A small class-conditioned image flow-matching model, trained from scratch: widths [48, 96, 192], normuon at rate 0.0091.
Rows from block 3, named by matrix and row number. Rows with one number belong to one channel. Each number is 500 + 25 x the weight over its row's rms, rounded and kept within 0 to 999. All counts start at 0. Numbers have three digits each. After the name is the row's rms in percent of the matrix's.
# convs0: first 3x3 conv (model.enc.1.0.convs.0.weight, 96x96x3x3), inputs 80-89, a 3x3 kernel for each
# convs1: second 3x3 conv (model.enc.1.0.convs.1.weight, 96x96x3x3, transposed), outputs 80-89, a 3x3 kernel for each
convs0.23 094:508512486456509470500502477472505517473494507537537456486480484504497519520487490516548539514501514516461447533478451497521501498483488514484495479498498480502508515483476511501509505489475510513489545528475496500482488518543519491503515520469498488490508516513492534487
convs0.24 095:495552545480493514472494468456430442511458466520515485509483491518517481515521526505537516462446478507530521512521511484514551492497470493493537491486481507520496527502494504470492484497493486474523480458489504486489479502489477456470531510472489477483539533512496498501
convs0.25 096:462451464494489504544470520494503486517531502514566496469485502486489485434485486518533528474497518476519504492522533512500489503472504514528512487494474514496481517500539511483523503462535519508462473473479478455476518511493486505546514558527470470456521542525510525514
convs0.26 093:471487480537478542497522503462506478478545526469461471500484517474476476496496520511507512488498433484493526463497504497473482493507489515473469517474455519489474505504505487504509501477498521504516509496508474442438480464439535509490482498511489496487503532519501496493
convs0.27 109:533541512540492476458515481469510492520513463483483520510504487491504497493507467487500487496484501461465493509492514493501526496513506507517496506494491489506529495543497506478507486501493480503514490478491519496510484502485483461543501494508504514506494485506512538496
convs0.28 094:521514516514489520485518521509565557475478462451504481473510496476457478515503498486517514489487452496469492528514510498485493502492506509533516514513525494513504503493502470523517448477463509515492526522479529507524540531492534514496495467469481478502503506511503493509
convs0.29 097:464517515494512523485537504478493504502489461512489506517517498490499504508497496490487479523449437507457436515514530527519505490491502503518506521479490520522516496523487501516507530518515479495486499467487521508507534527506520511468496493440490511510504518494524491476
convs0.30 099:475526449459428474478462531504489526487454512500485469486490510479501511459485486444479478522564486472459497483505500489477482481485480501522505482515528511492496506475494502479513460502492494487514495465462497545507454479491444536540499493521489479501498540482530505524
convs0.31 105:518508509499506495526508489513473485474479521542497496507514485494517513514496495500501490510518457509535521479524525525508488542505485482502485450496486510473502484524500505484509494475479490460454509506503489514521494476478486508525542523490511513514502515533516509519
convs0.32 097:501514499487503479494534509493502509539529499496508492497523490506513485516536488525503499471457521518483488495491481480484530530513502485516516513498488485518470486543531511499542511517524532467506533500498503457523484457569548495532473517506518508536523495507507511504
convs0.33 101:503488512488443475509524518474493466479519519547489522472502489514502495535508509537526530506473423492499479492520522528516492495477490539504512534518518487500525494522492490523495490536482511502498524537516449489490493495476513513452475485459521526511493507552506501489
convs0.34 095:493503478502521501501526532483472501450409458508485491536507482483460490498497489484518489516460485471463455484521494502514528467472469485493497486513497465541531476539511499502529492485478487494513495523544481513509473494454462472468528543517471474466492489509499487503
convs0.35 099:491541533537561524503471492481481536474485523495490497504512531497478498513518500471506509477477502484480494479501473495476501483485501498513503502532510490484475479483538507496481491517526484468488532508516475499478527518487519541526503517531459448478518520503504497498
convs0.36 094:539520504547529477464458451516515507482467515508474500506493522477496511490485488466489496474532571479451455533489537524510503474504511474495484491493511499481474485516509476502522501480502468479443452456471503521520508490464544519518487482482503486516494519509526500522
convs0.37 096:498522518484473465492501486525456504503485471479467481522501479513495496514494499508499510504554531512493486516459514525519466486486492501500508509516474507490469528547465465535523464483491491515518515509490517491455489493511547484548517505506448487510519519521515505489
convs0.38 098:489477491453520512472465498487494489441508527553533495475512517499503510513508481493496523555498506482479502520498493477482487496467478493517467498506513470493495480504480474496515473484495485520524496507548497474464534471483484492544509492490522504511512518535501473481
convs0.39 106:522514529521467543598519471502511530495511525481457506518487538460493506483509502509476497492473495536469472514510502506531501542510483506512491518485500492485506493509496462506494498493495531523520493515493473477488565556531507484471582530491521514503506510494490500513
convs0.40 109:485492501539546531513495496527509533488499479470485514502501500497489466494520508478488512495450458445438418518507519522529480508513501495525494492536495506509522485504507494530480503482502486477501504507494507536513484499508455484469462504501489482503501513502510542516
convs0.41 099:478432483475463554447538522478503490519526541499517509515506525510541541523510496474524537495484499497502503509508510493470491464495473461472512522482524525526511499520535501516516490488473536518512511514465516511500431492577518452485506522490489483502512485505516510496
convs0.42 092:502478477508499492488470470531501453488518524535491511513515465473471488516503502497521501517522500483479483524498486533519497519495498481507499505477530525483512491476498477483505474480480483489518490510500530530494489496491520507522533528518500503506504488496484489545
convs0.43 108:516515482517592544494522489493508511493493507499504499506499503496488504508521487480505494483525505520478446525516514509536542481505546480475503496509486531490516516496540478517511523487491466470497474431458509478494513565525492524528516531519525531522515530517489494483
convs0.44 093:486476522477545550471479494525513517484500465454527511516503505523532520490535481510460481508463474490482487478505484489498511474492467526510534515521496498495517496493477505479499513508486525524536526489513533509496517493483503479464542526509514529536482505492504496516
convs0.45 100:544519542511478511487545556524518522515540480478541523490487521496523538497483492510503512486462506489472520511531517490498554531513484508511547501517506455501524458504477512517471502528515508505479508504511494524519465496522455511571535532508507517496489513537501476487
convs0.46 115:541530485432460531523479491513506464505464492465484482519481496535492492482495508495478491485492489466473481515522497525507520496497483533519503491489525525530506534525501509492501516491519532502499469517512516495495471487486480470495464465498504517494504506500514513512
convs0.47 107:505527495501472460506493504470468467525503470492493470504468506506492505504516498466510509478470502506495487479509495498508501523521494511511499485499518511513513521507504491492477500523506533519491499465495494509515504491512499506484480481482488513496496505499502484480
convs0.48 106:469498513464518524524449503544493491485521535515533509510472494493479502488462500505522508552550512546523531506504491464467505486504520490502496489511498506501490499484512486521483531487454486517510489478523473491460545535504500481485523528490493502494517483465505500494
convs0.49 099:479487470482433496574536478490481534520529527484517491515523511551533503455494518476480504491531540517542522503511501509513509458520502482495504514497515525494512501476497509497505500481534512516493505465507522460500522499489503525488534503498484472495509523512483495505
convs0.50 093:446490503502483493503502517478456513545497488556491471511507492485474517503489464494510494416461498475465496477516491503502514528484501486488510521511494502497519491510556477485509500488496520509518512513552494477495497514546507484446522496502538501509512528499507500502
convs0.51 108:544535484493525533436566479510468512511453484528447492531502506484467489529463502475480469495457495496509490526518514500530562504553535470488502474474478488504539487559491519483534536481535478479499505485488492495495492487501500467471529473471473483489495476466507480506
convs0.52 093:463529472537496505501483518518533492497481490471486516472503487475518515491488499500504486484529487505487488540492491462522536467478504510512503514547520515494487496504488494462531511477501498515456547551501483484488493485459508487483447479530466479467474484503503490493
convs0.53 097:512507517540540531462518535452528495508514510560503511478512510511540502518512495500516512492466488453486458522502497475492505511471489504487503513497493498496472491535487502491546494497531499521539497485500495487476539502515494467498548499543456495494496507487511512505
convs0.54 099:524488519548506507523514497485524488513469479493534489498467490510478481531489486524493498533480496494511497518509521521500472503512492477467507508487487487470487496455520520515478540514485490474481449473490488462507485514474546505525509512523528504480488480551507493485
convs0.55 111:483439521555462489468536519475510482492489489511484495495512519467509504501485500478485484481500524480453475498529512481502511494525522506498479497491502509531507515482542534533499522508514487464478523517530518518480480508488501499524486483503498528507519493514510495498
convs0.56 099:508524538520523487536528525492478495534509478495525490496517500491451508498482492514478488489505507486492498500495505481456481472494495519493501497509537498495540484509496510505465485507475464476494488495497469444511521501471478489452478495475515529502487515512503484490
convs0.57 097:545557572512486466501497529455458506486499498469482496506499496511518519466501511509513519524545494509476439542466480508469481513511509511523512499513483504516489476489489496534530478506489522533529497485500498541496542523477517535520499495500506516495505491495499471491
convs0.58 111:484523470510571538496526490496485478492494455510521442505480496512536507489509478505475481539542516516487473467507539482488491506496484528521496494500474498496488491487488494514521501526527506495508506511488486526504505508516484523480483495484523500511497498528468486472
convs0.59 109:549553470531516515542529479490519500462494504507510504493535499473533508470513482513521477456493469483494482519495476488512492464484491488527486483500490481503490516496485545493495535521513505476473506499466523498491517494512499513520485517502476512495496505493466468466
convs0.60 097:555510488501501530519493482504514510525493468442462481471460496466474483487491485503463493512509488486494513469482490500525520523486496508526511513524532516502515519508534524518510524487476490534516513527507496491487518510488493517489488508524486502483505519489498496497
convs0.61 103:501513515517562491483506508481473478491483513522542524483511471470493510491482519492508551506523510494508465492500524514525524494491485485484476492506505480485469503467494469508502486493502492500499504485480489457457506526517483508511538502481475482489490496516499471467
convs0.62 089:510517539484491531476502476500466505531500469495508473523538515492507534468469489489507466504517496467496511461481504550494486506516508536508501485487504486496480515495516509527502493510497482482516486499472499468503501520493470514518507502525491477446496469476519516498
convs0.63 113:491523508447522469519449556505509489509555515486462487479452477532523516502507493500483488505491490477521426484508511502534483533503481499472485515512494493502488496500514485480553536480468498507504488533499495490505501520520462466494500506473508498492488511505512499500
convs0.64 092:487525516464503521483480480490537517479455479541528502501513534545554520499491487513508521471465464472450474511494469519514518503500517484492483471485491488505504546548499503492513472501495518478492516494491505508478490495508520506513510482483505528518501499476488520502
convs0.65 100:459474474470463444474480536502518493532493507500512546488485485466495489507519482509512504525470496478505579504509490520491504473468505516523544517543498489502510507527477495503539472486473517508475514514488467484485457484516491498522513507480506544515497485504513513513
convs0.66 103:520514513477472525552572501492490522502489536500510503524488514500517485494492485505502480498506528494499499469498528505484542472522470484490518516546450495508517489498523487484535491476517491500486506496536501487507494458517509515539493496523507516501479508524473461511
convs0.67 097:479490508515530474451470500513488536473527509548501495522512502504503502490512492515489508457527499471492456509502531525502452485489519520512508498495472497527512493500493518489492479461482503518497480485474465474467542547527478529467516536512492495512504483496530519515
convs0.68 111:468527511497509542510490493468508494529508505514470470489488516523518491518513511502495511521528491482472517481528516470479489521492509505521506521499513513476517512473488523508470490500502510485495494554534530545491475513498539540466490476481499512506496474459501499486
convs0.69 102:523520519510542526501490516475470510485526509471507475491496484500469510455499470475487479524518571440468507480491498472468495518532482486507503481489475507530493499487499469488469486539508507506501500514497552498497513538539500551498474505507454482518487450503487504507
convs0.70 103:504445465531469511452491490458492501493483486465459451472466512483508503478515501497463509471491498464509479524507460500512486509510540500501495521489513501522521494516505468465517508509485491511473505503509458494498506532490504493492492501493491488491515520471529518520
convs0.71 085:493486463518509502504491471511511533556526481474509524503502506485522478475478501454481480486523545516499488515499446526499504509535519488465442498519514516521494533507506498490497469474499469480502539499469538512498484468513502500501500457489521509483552524504504503495
convs0.72 098:477485485536490490472508520517543520520516525507525513485513521478507501515493464521511508569551477495531529494513516508476490491481472505509465509520480480498474514506527501480546489493500517518521516518523549480502529529542521509495516503436506501507514525519512516506
convs0.73 101:504533555464482494517489506493512508469516552528519493458498522510505480500486494485503515486523506460454513472501491508489501501527515520487509500507508512508515513496479492497479492510503493533486524509526513538499520527521487525510508491491502498487493477489517503501
convs0.74 103:537519535518491515477517504492473515490481470475443460520525494495505487491495516494488489520457465491503513514534546502513507530507487503500520477482514526507514486493497510476476508494512473477462510475490502506500461470524509497483492500514490456476488492483498519510
convs0.75 104:500528502490508514452451518486461495524528517530523482471487472507552473509495479509495515532513527568582509532527521527503544524531499490509499514524553530523518527500485525527515482508496518521490534510503520482504471461490495482502513537494477488471521513470498500490
convs0.76 102:488521482507465493455468505507539497523492515540530515467497479449473499513463485463489482514507508516499496472471504493517511502459483483520487478512519481505519509494497496521498479507490505472486507523479488491502499507492521525478471485508514494503474497487511492496
convs0.77 090:471446466484489454479498476502526508463437457483485469499520538516478500523515500512541533501484526471461463502497528466483484507536537483483511520480474494498493502508488508492498496492491503523454503483468509485516515495475490518466485504511485487496513487495467484495
convs0.78 092:525539518494561523492525484540524521487496480492498530521511514483513497525521519479518500510558537498480486490503501506489491501488481516520551507518498531521502508513514510490497500541490523504520527525531548534493475489505488491509500535506500500505524510497501504497
convs0.79 095:441478488519522550457526503462475464522508543486485465513492492494534509499506506468469471496510510521478487496508500496488511523513500511500500501515533495494502502482490434472542492483530477460453515504514505512503489474453488510515522497486531531498503541500492462485
convs0.80 105:450502479471530510483478495506503501518500454498535511508527490504499472538521499475475485510533527499508498543527508510505501489480493505527513470495499516500509482485477542542484506515498505504486502496490504486481462474476474505490477479474496479486495484517490495503
convs0.81 105:505443451538490490528489474492496506512524537476455470522516513513508490505475494488489461470452494513533501490501506532508475507502512486498490509499493506504469492506485482499513498494492492495483507467500489515480458408444494492518489496510509508508457467472504492486
convs0.82 100:468475533486502485498531513483544517503520519472495490510523500511524517481448489498510525515525499493504509475491485473490484488467491547531559518487509513521536504512507503494476512489496508526526514516490576548511496525509509473476473484486482502505527518488486486496
convs0.83 094:487508477538578539562539515514510483472489469473487437493538516466505475522506483517520549466479497509498539496539521489480500473495515505486470493528504481487484487497499518484498481488470469471504520479507465464491510505479504530492477464453491500498501482487512496507
convs0.84 101:502490509527515589510501551518509506526502509538499516513495496471472466495468457524489520521503493451490495500498499466492503508499475498505506502515506496516503492489484476494473501499499490502510475476479535517491494458451558501466521511524529517508469489522494481509
convs0.85 096:473482496502468521536517538555533543483476489525528490472500505479495470476485496485510499494500523476571511513505483511507524496500469484532481520506510505491486471493535484534508512492496486522505479455468512512486472480519497501520512515467504496529495499536519524517
convs0.86 102:441455458509467493511489528484504519570522473499543496514506494522508494500503505530496517490518562491487438481503496480491517470505514507503540483501511533486498512518493505494463480478488456506541513556530482489484495478487453484487522536502485487498501515516501511509
convs0.87 093:476458484553478529528481498513506527511490491507480492511501532511504492513493499493503486475463490505495473488514533485502506484482507490483488493494485469462499518502539498465501503481466525519515481485507499490501424465482495479486503529499499498495493533494473491466
convs0.88 099:523523482465495483413563540493545501543503538510482525461517521496497552512505530542525509543531519484508504495483483521494499511509486486491504494487495513519543509505472475497502501484476494508498468524522488505494516485491474500480474540563541533499499511508533517495
convs0.89 108:454415528514578513530510509482497502496528513505489469482495484495514497488489495499500542477466481497485509487491524525537492515503516487478489488523504486500493490521484484553511504536492483495489490495441479500486511501503512553526455483499494494500496497472471490471
convs0.90 114:512478481553488498500472483471488506510506513514498495521516528523488523490474522514506466515533513485527511490502521499509496506508511517497492509500534520521535477494482497520493495502490514499479508485490508508538457452492462488523488509501522521509507507486507484496
convs0.91 094:499490525585525518532531513516503512540478529513496502503510519490469476478499490523456512507503518483503509493509538501499511497505504477471508500511503497502517482490508475544540501539485476500501488482506522507487475483494451465445476504497509515502502488498502499484
convs0.92 090:495483480555542536529512463519529497504525513508543479555516494507490472517523527523534500501556535511493500506515511499498490502523498515506513512483535517502477517519484505534527506498521503465486518513530515524509503552541478504527511455508470476492488503473508496516
convs0.93 100:508514521512529489516479496512514509484510504525443496497517536477458480498471494483497501557530513508500518514489505516542521521476508505488479523534535471510472493521529519523478497509473542473502493498506477527522498504480540522515485513482499474514468484516478495470
convs0.94 097:479515516498509518497510521485480504517565544519502496493492494491494511511477483489496509461501458538529530488474472501491463499505476474454447498508514488496504522524518508508550521504525481494488507488509487493524542529524499479517480419495530543510510523479500497503
convs1.23 089:509502487521513481503488514523515488465501504523539537476497535476495482472532542524484474504509512496505479528509526481488517486499472537546496528487470505500494488494516506529530479493503522488476462486482510481470533509467501508514487473457487458498502518504503483505
convs1.24 110:483486480446472521507510530478495493503537480468522536493477468510505464525496511514512526475488474532511507497488496528498489496476491500505551475486524484484492481514484450484489495515488525508481529507497513515539474459482496501491475483440521548509486513533533492477
convs1.25 097:503488528504524522531546508463451435470476496511494475577568501476477519499519567500502468488494471501446498513471478504461497522479492511516489506478477550475521512519471509479462497471546487514571527490510525492487469489481448489522488464497504507498456552512495499445
convs1.26 086:531503471503430517491451488500518493495485527513533537511511484496517494500459473494509502495547491557531507533522528454464474500521478504539531499512537496519478545536539476476478461486498542542530518480490533537534509494529517530528518474447469470469494496472512472489
convs1.27 108:493469500485486483483469481496518489474492507482489471514541541508478515549520491479433483478539537496514542502502487487474526496527478525481480504456465460502492489537495543449488515506513490468481505485484487488530498513516509483474539530501508504508495448470514523495
convs1.28 094:487507517507512513470489478492469505527523493484483503507516494524553518520514507512494506521519511527509504479509518548531546528524476499505517512486464494511482518488506457457481475503481515545525529506480468453507517485475497487485497513490532548490523514504479484471
convs1.29 098:486514538513472531549548508519522573507495506456497509494503499519524518514524528544523431501517472488466489475509537487488465465457524522505459539486466510529471516502459539480475484510502510503480519525545454514547482471456524492480501527486531498482516505461533508483
convs1.30 095:527524470510519469548503514471508507479501496483511472539525504539553501524496503490499500504508473516493543501532517465497514491491441470469468469494512508480490507504522494473477505520492477496498518535538486497470491504524492498506522527558508480512484488533488489486
convs1.31 095:515497460484508520501518490516543477485478503483492460493492484504531523521473488502495497506496473481480484496503489475525510485463512500531463515492523484468472504502470543499435530510473489506504478485469530519509501486500522466464520487485493504475493497544503513509
convs1.32 074:505532530497501475522501496468466526472469500505519497493501467471459532471480504508521513494511451490491487479457487526503512516509473511555463494472442491493480495479484478511473506462528509497467515466501503490501504495495541508500524529527504480502526494498473511510
convs1.33 091:536510517512491485516542510467480487512506506537537527492487492516494500519502494490505490513525472505520519503466502470465469503498496499477481483525528521493466505536513505508472511547502487504474484473493501519515507493488487496511495509506564544527504533536530534523
convs1.34 101:468517478478523558472523482519540488536549500499536528517497500525514476518514518490465480487472462530496519489487464478494471510504495481485562485515546499510525484480480503543504474496553509464494473491489558552524454480453474476488516517496495491516507493516546518502
convs1.35 109:494491494508534485473501529473503481497494473463479454504490496522531500505479517526518534537528540501481487470543513492509500509538515477515534488504482499527528517529522494455425510472471498494537517539522460474485517486497468486494505526546529531568469518496501505521
convs1.36 094:497493535513507497510496484475511505513537502453505464478494506511495456480497481535534526504496478451499463491450433450478481508510486533498517519518503514536495501509518461475515493522513507501514506527575507527529474484480531507489508514487512487491549534552530549557
convs1.37 085:492457501454454512517535542479489498502498497500524503495497490488506524515495525466469504589560534512519505546551504454465492575493481496508476503468458488470512525524512544489442522511485539533538503508504439463458488508515500466499490511525495485504515499456517514500
convs1.38 093:507549498565498452491522521497499478524512505520502488495458439521474509518526514502475493511476449507485529528504526510523517493505462530559543482499508505535529476484526521466449496510531513503506482508507514461509513482464501502537519499468489487531465521485513512500
convs1.39 098:480473458520478448444476474540524510483499490476517501491485514492493496495530528538512514495516536489460495513515495516540496481471439515482497499495449523553494498489506539520511556540493504532469494516491455473465486484452483511492496494476491472505519498475512520519
convs1.40 128:501453484496458463463450475499492478519491486508514522527531522530500490503514529511517532510482532508483468530486520493541475472468497531496503486525480486513507456474505450489547505533468483517519465462472488548522494486502517494509516494494474478489490484500489511502
convs1.41 101:496495549544506490495494501460478478499496499503515509499528471516523549505491453515531491500497498514506523503476534516515552432496512487549508519498490510535527503525519503457510498472538499475489504510497503506476479512513515480472457537550501477474522498523503506505
convs1.42 073:519525508514497480523491435496495479468470500524541530502498488527521478528465472476487497508478486457508498507489466501492517517538493514485510518530504492532480501506505555508483499515501520491478452489497497517478532456483495514500526514528480509521491497474492495481
convs1.43 107:463514519479494522431458522509510470472481501476446491523516544496512473497488535516525499523521501499490502459445478466460517517452406511506522509482459497487488521503505466502505500471520502477510519467531488491494476496486502515511474439503523540544500481457478514506
convs1.44 084:467468471475505514498501483520523546501506483499517507493500481501509483460530534490507482523578551530525539498512510460491506496481480517533492525528472486506464448488477473503467494537478520463466522497505474463497498473496417419480551515511519500533493518491502496532
convs1.45 074:459473498512493494463493509506504494469475456481490526521510481513507493508547506468491496495524544495472496502473455506511473482466499474488534509505504450484459505504486553529509507522507442465461499516504459474506495486486451461485545551530508462460516489505506502525
convs1.46 135:510512528542525423534537540473475458474493499494492504471506507528482500460554499480515478496529514525521510517518512494492530445484484481516591520506519509552477557493495532526478476464514495542524513585512500479507502499504524492468512542539497531508480515497497528491
convs1.47 110:506467482502475497492480467505542523541504481486480532524528511506499497508494490493517517470491531518508510501461452475471482529497487508497494485511479510496470513493490480504497505480487479522487496461498558540492505498491521525486492505503544492478504497475518523495
convs1.48 098:511508535510527528481498500472462489456485518500490502504489481469482502498514521486497513494465455514500496511500561493520497466470471491511493470480481511515472499496533552580470493503539550555523475511474499471507538533479507485496512471462514478495436482510562482501
convs1.49 111:490453524498483486499485552518515511531502484469491489514510504546446461460487471465532527479525490500525506483483565470506576561502501502469489472469476459450454526485506515522481469485487511484490490508489482463449488482487499475515512532529496477496472493488480503476
convs1.50 094:492469474473512495506507469448472494500485463531526522524552511523508484492500513456511509451495470473507510520515511534512520475475504509525527491508511486494518494543498472515504444450483551518493444484500457471473505521487515520484457517524486551492478553494473485465
convs1.51 108:521539486488496498498504497510515496486506499496526509470474498476497478493473480489499485483495463508492514492509492505484528494495505502493501477534492513536512558527530540556575476468540568540521528511491513509478484504448513523546523528493477483512513502516507541491
convs1.52 088:510517521467465477514530526510525527515525519504525489525528524477471502503514526506524529516513513495513486519491518545504453540513498490470476468444480494535536507509489515493500505509508490530550489482479485473529468491527500503507514469470508493507524490496524533520
convs1.53 098:482485496480476520486490522518510514549505511475462497515489478477441471505506510508540527536526543468470484494503532510517526524520500529483481489490475470481495490487485487503521517548509539540495491515496448520519526514504514492511501518498511512505503497487529547510
convs1.54 096:481476470492492469497488496485484524518540448513480491508501469494545468575504513497549486518501472483499522451484496503468495512513461536537494505515509544543519498467488500522461536530485525515517498527501502510485489492481523545451513468490484482486521453460442496436
convs1.55 137:480477508551435475499461519471465471478479485463470480496500463503499512501546514518518530490487509501505520498462490500495504489491522490493493491483473518520517482509495497466518512513498509485506534521506504488476508489520512508510535514516469478516509479494480482467
convs1.56 103:503495467477587512502443536488520498526486507480488485504499516437520472463520533505530491487498482545484492510507560517493487539495477515514541430486462492497500561471534459535467436547521531522511522482495519546524509529527509516505471482507524527507506499480502487470
convs1.57 094:519522550486482561461487513498505503535515518520522523525493529476486518481494519490474510495513494510463492491487481460488513515506456523516507538494472478448460519538527538533463471496494464473472513503536463463538535529500471488500461469492502474512505512488474487480
convs1.58 109:545495495535554490507518499495485521569535528501509498473468470485483457479501479523534523498526515520505509475496483497497539526526534553509501476551467488493479515437493481538468468516514487506449504489498506487467498506523514497517469487507533509528558481497479493493
convs1.59 105:518519509487452464478455513475446497515467510531503505488482499527562498535498517493497486510526511512481520535545519499502497484468444497521485512536555523504524474483489493480487508480508525482525532522495503487493516488490496485513477475503479488477475486503503488494
convs1.60 133:483453469480471489495493535531543522490519512500507490506508496514505524510495522476505512500522521495477453527502497509513462526524484472475475480472463499490455468477481529516510446479492486498495468472466483476485498504515512512517455463463509482485530495468512506511
convs1.61 103:470472484477489500509526505496534486521515466508481520514498500501513510520490488511518537463435491457473484521496519527497471456467500513504511506509492501480504502476508514554468467487514490489502501481468486479471478492493503503511506494512544493491438477496495499478
convs1.62 087:530528518484501506454445483464527520493498480503523490491507526500492549529500486503541555483509469479469464493480534536531560509487446488512479453487451502539519500494484510527462458453464532505532505494512453452446505481492560534533517514540511499510544475465462487478
convs1.63 106:542510498484501426563502524518479475488517507501454469441548504530592534524527510509528530497519472469491496519551570487490511440478487448474494486510520514489518513515479525537494559533531526515517462521511516492455504511512475507518499496549517479489475496470522476526
convs1.64 106:511488458513474466503514501502483495550535512516508477523528483513503514485462496481484496499478488547537498464485492465486449486469507515508497509500522442462495472463492479469523497524453504520481460458476525526473510500507503490477411458473525548489505511517534506496
convs1.65 120:507530505535485457507509529475478474490497456511540506543498484497519540489507510469501529499517530511483500489522520494505530519510491529504457510488473493468474480499534466499473459492509500508488510520440527483460535528510472499520489519555524520531521492504514512488
convs1.66 088:513456499510496573487481466482490501516512494474495486523506532482552522512535525534532520498513530532503510534494467505478471523492515517476471530494511516535524569505500474489525520475508482485499492434466463534522538543518513525506511504482510500504511493507453457469
convs1.67 077:477504506552511485481481477472439453505471477506495533502524544497511526508471481531509482529569505498504484518500521460521472525542515493485498535534484534540507457486528524470506535488488533521510500510515479457463495501452533519507466489456456441457512524515503521518
convs1.68 105:518491462471494476505468457496460529501497498493486529482504547492540495501510494505512513476473500483513499528515489516507492469485480529507513504491458520522481508482501536551446481446558527508518484470459509536514492528523555538486500497507503530483466515510484499501
convs1.69 108:500507469469526475486507526508501530533531508459485492522507508462490481511550525513540510502516506516488494507545496494505495474473457523466508510543484504474519497478538485566486502532514496500483492473525476490496494502550470494516491443514505517485496502475483516518
convs1.70 089:467496558485463492519525510492490516524501501532535570509517491514501533483457572493504512489501502485482515495491499512499513473507507504529481491496469480459435523514503517505542504487516497540508474496502527502485482529495478485489505515540489464522482496483519498496
convs1.71 084:514487486475421445488480478438493525477506548476505527491563512508541491515491513450516492445502469447495474494486496549541501519519506491484468491532515508530511480502474462484490486499487517478433514491507492469494524493524512496511545524567498539477506549464519541470
convs1.72 084:514503486525526484519507545520495501522505494451503497461499495483495521484502511511510492502510490511498461495477518508472497511501482510509489516476510507505512487510544503481552462492529490485507484488478521460494514509471497472492497507457547493466499469482503465508
convs1.73 109:480479461515556515454482501496520457467489513505518511520505489475490505506493473512515507503490482503495482467486525521520527462469479498503486494480481547503535516486481517497487487471520505492506467479484514478485504490493507515491481468495492466450488508494548560529
convs1.74 088:444497482458520545529517469514501505536567527485546516508471529480507487512481527497517499552532492509499521513491499497469462459485473514507505492501543531533548524496490525519513530522518540522507485482515520549539447494506512525533532505509505497502506514500516536532
convs1.75 093:523497450488475467484515491476446493470517511501490487532525452489475457535520479452483486497473487521495505457491494473489459525493480480448474484461438497467462577505486533488432488526463503544516505502506474469479520482493535535504465507522485495517484513460480488485
convs1.76 093:495514508492502480492508513465500513500512495476499480504526527504515503476490486506524523534540491492472525475477501554495469527538517478475456512493520471485503493521530489498522508498495514525498547530506506498506495493509502496551523508468517508470505524556505522507
convs1.77 105:503478464499501498482503481487525521498534501499515487466460505480483483487520508509473469532550546511479493519488493485501512459466494470495493512503460539541488474471446508463460503492485547522509503503504508504524505526506485447467497512464510463484512463469498492472
convs1.78 117:483495479484462533510520496516509499538512508484494516503499479502475466490495499522497487474467457514441467482496506525532552479477464515528537505515524486465472507516439509539478496494490467451454490475527513487527465511496486486496471455495545534530439503491514514515
convs1.79 109:513504495492467454488505472473474467453506494500517493494487470484533540522512507508526521494517506487489497489511510584495460498479506457482487505487534520542533474475469497492447513536531532534514503516510480476475555527495518486512518522531497472490458547531509483488
convs1.80 091:526488483545494456491496505488484521499504520551516494493519474490534532537512480487510479468541482482458494498481491465478512494502437505517480465480487506518509480490503459497479467505512513524506522537505461459466473478474549568515501501508504509487542502430469464480
convs1.81 106:486471481442490534472479481502505492536533529482482488483493477486440476472473478525528521476508459521508530501479467519520515490454477499521501514488493486460456484506521486515503467477480503493491488523526482543579465474484472486514476463495500514506513491521522509481
convs1.82 103:537505421492489480485447506480497483500538543457464513487483470485488482480485499511532549481503495533550556472468511482459526506509496507521494470558534541541502501450469493532505483488500484453435535494477531512515493493481534548542526511511504457460491486492494484484
convs1.83 112:485471484466482499450453488469507501469488512450498508513469437517528521471449444503498479525531515473475503484482471507483525480460466505499475511505484504508494492499476505531481460473499496504489533483504513477501502513498480496525519537534523523517500508489519511486
convs1.84 111:502520510438500537519475495449501511449525514482530492521510492520510505489505513483490453504490486464484481496488492523498494523506483530488485494485524459499521500450503521492508508485507507507491528514510488521500484494486501490460495488476519516476556515495523473526
convs1.85 092:492477529513492510482485487485453485507518505483478504539569531512505511552515514458506477519521510538519512509542541558521503574558517475466488538512481528530501520470503450462531475469488499450485530539532515534519499500542498554549497518524507494486465490474474478469
convs1.86 119:514506479500517526506539533526520504483499489506487526506532508518477470490480466544550532465503516533515520492474483529518533483509521486463489469505522454516510482542466517537478493476489577552521478482505456486519505499515533529490522492528498466479501509498473507507
convs1.87 086:497513498481498534524488497478500530494484494487502536526518523491510475475479534484492528508495497514482492532514461513479535496516490478518518476491461521510494556535554513548509505502482442476472491503525501525452527527493494493484504491502499475499484477451506470463
convs1.88 076:493517488514477511521509477524516504514503501497472530457459501504543524469490494495514508483499506480462457492510527531492491488546504502531507484463455483517482475506502503525551522450458517502535462474496491489480447481490490513540514514496481490465508497490496523473
convs1.89 099:507573523492535479535480497522508468500483518515498501529509473525532485475489528542497485505490494496510525479497478511556511521502509489513485508472511502512543531545506523523521473546506505551564502551465506511483519536511487488479476477555522498495484532480504501488
convs1.90 139:476498470507541468521532531522516491488499475503506534472506505487478496484493534480523506500505535514492516501504495468501502498489466464484518465507475539540488526496503537516467512517477462482533515518517553492478506489502484486491518524494478488511482501502516484517
convs1.91 082:514497477519501487481482498501517516496483459542523481505497511529507509479474462490488475488482518474491492535517519473518532512516507499512519470526501525535516469486477492498432478520470488490493545537527508464477534532511503541526491467516493475500540497451487504523
convs1.92 085:503487468501507512519515511546495459448495501468485472519520480518483538509458477530488509489481454484497489464485484499505521513497499507523519460499498531549489457466487510455477499484475503508522503530514510500478489509465524493516467505497466486491480509463492522527
convs1.93 082:488510508503504514474499498486511497541534476477514471500489472526491511497488465493499524502475477527550511462487493453485518544561507494492525463463442491522491530524523467507479483510509511491478540512518517511497479496509525579520502472473486508481458456494501513493
convs1.94 103:523480504534479508495536514504504489456448491518510525510484461527505440506520485477472467488521507472484513494488488512521512515534498504493498499497497535541526554500477564481466504471471481498510512466499516486501509520500473529517475461486550519514462492431474508469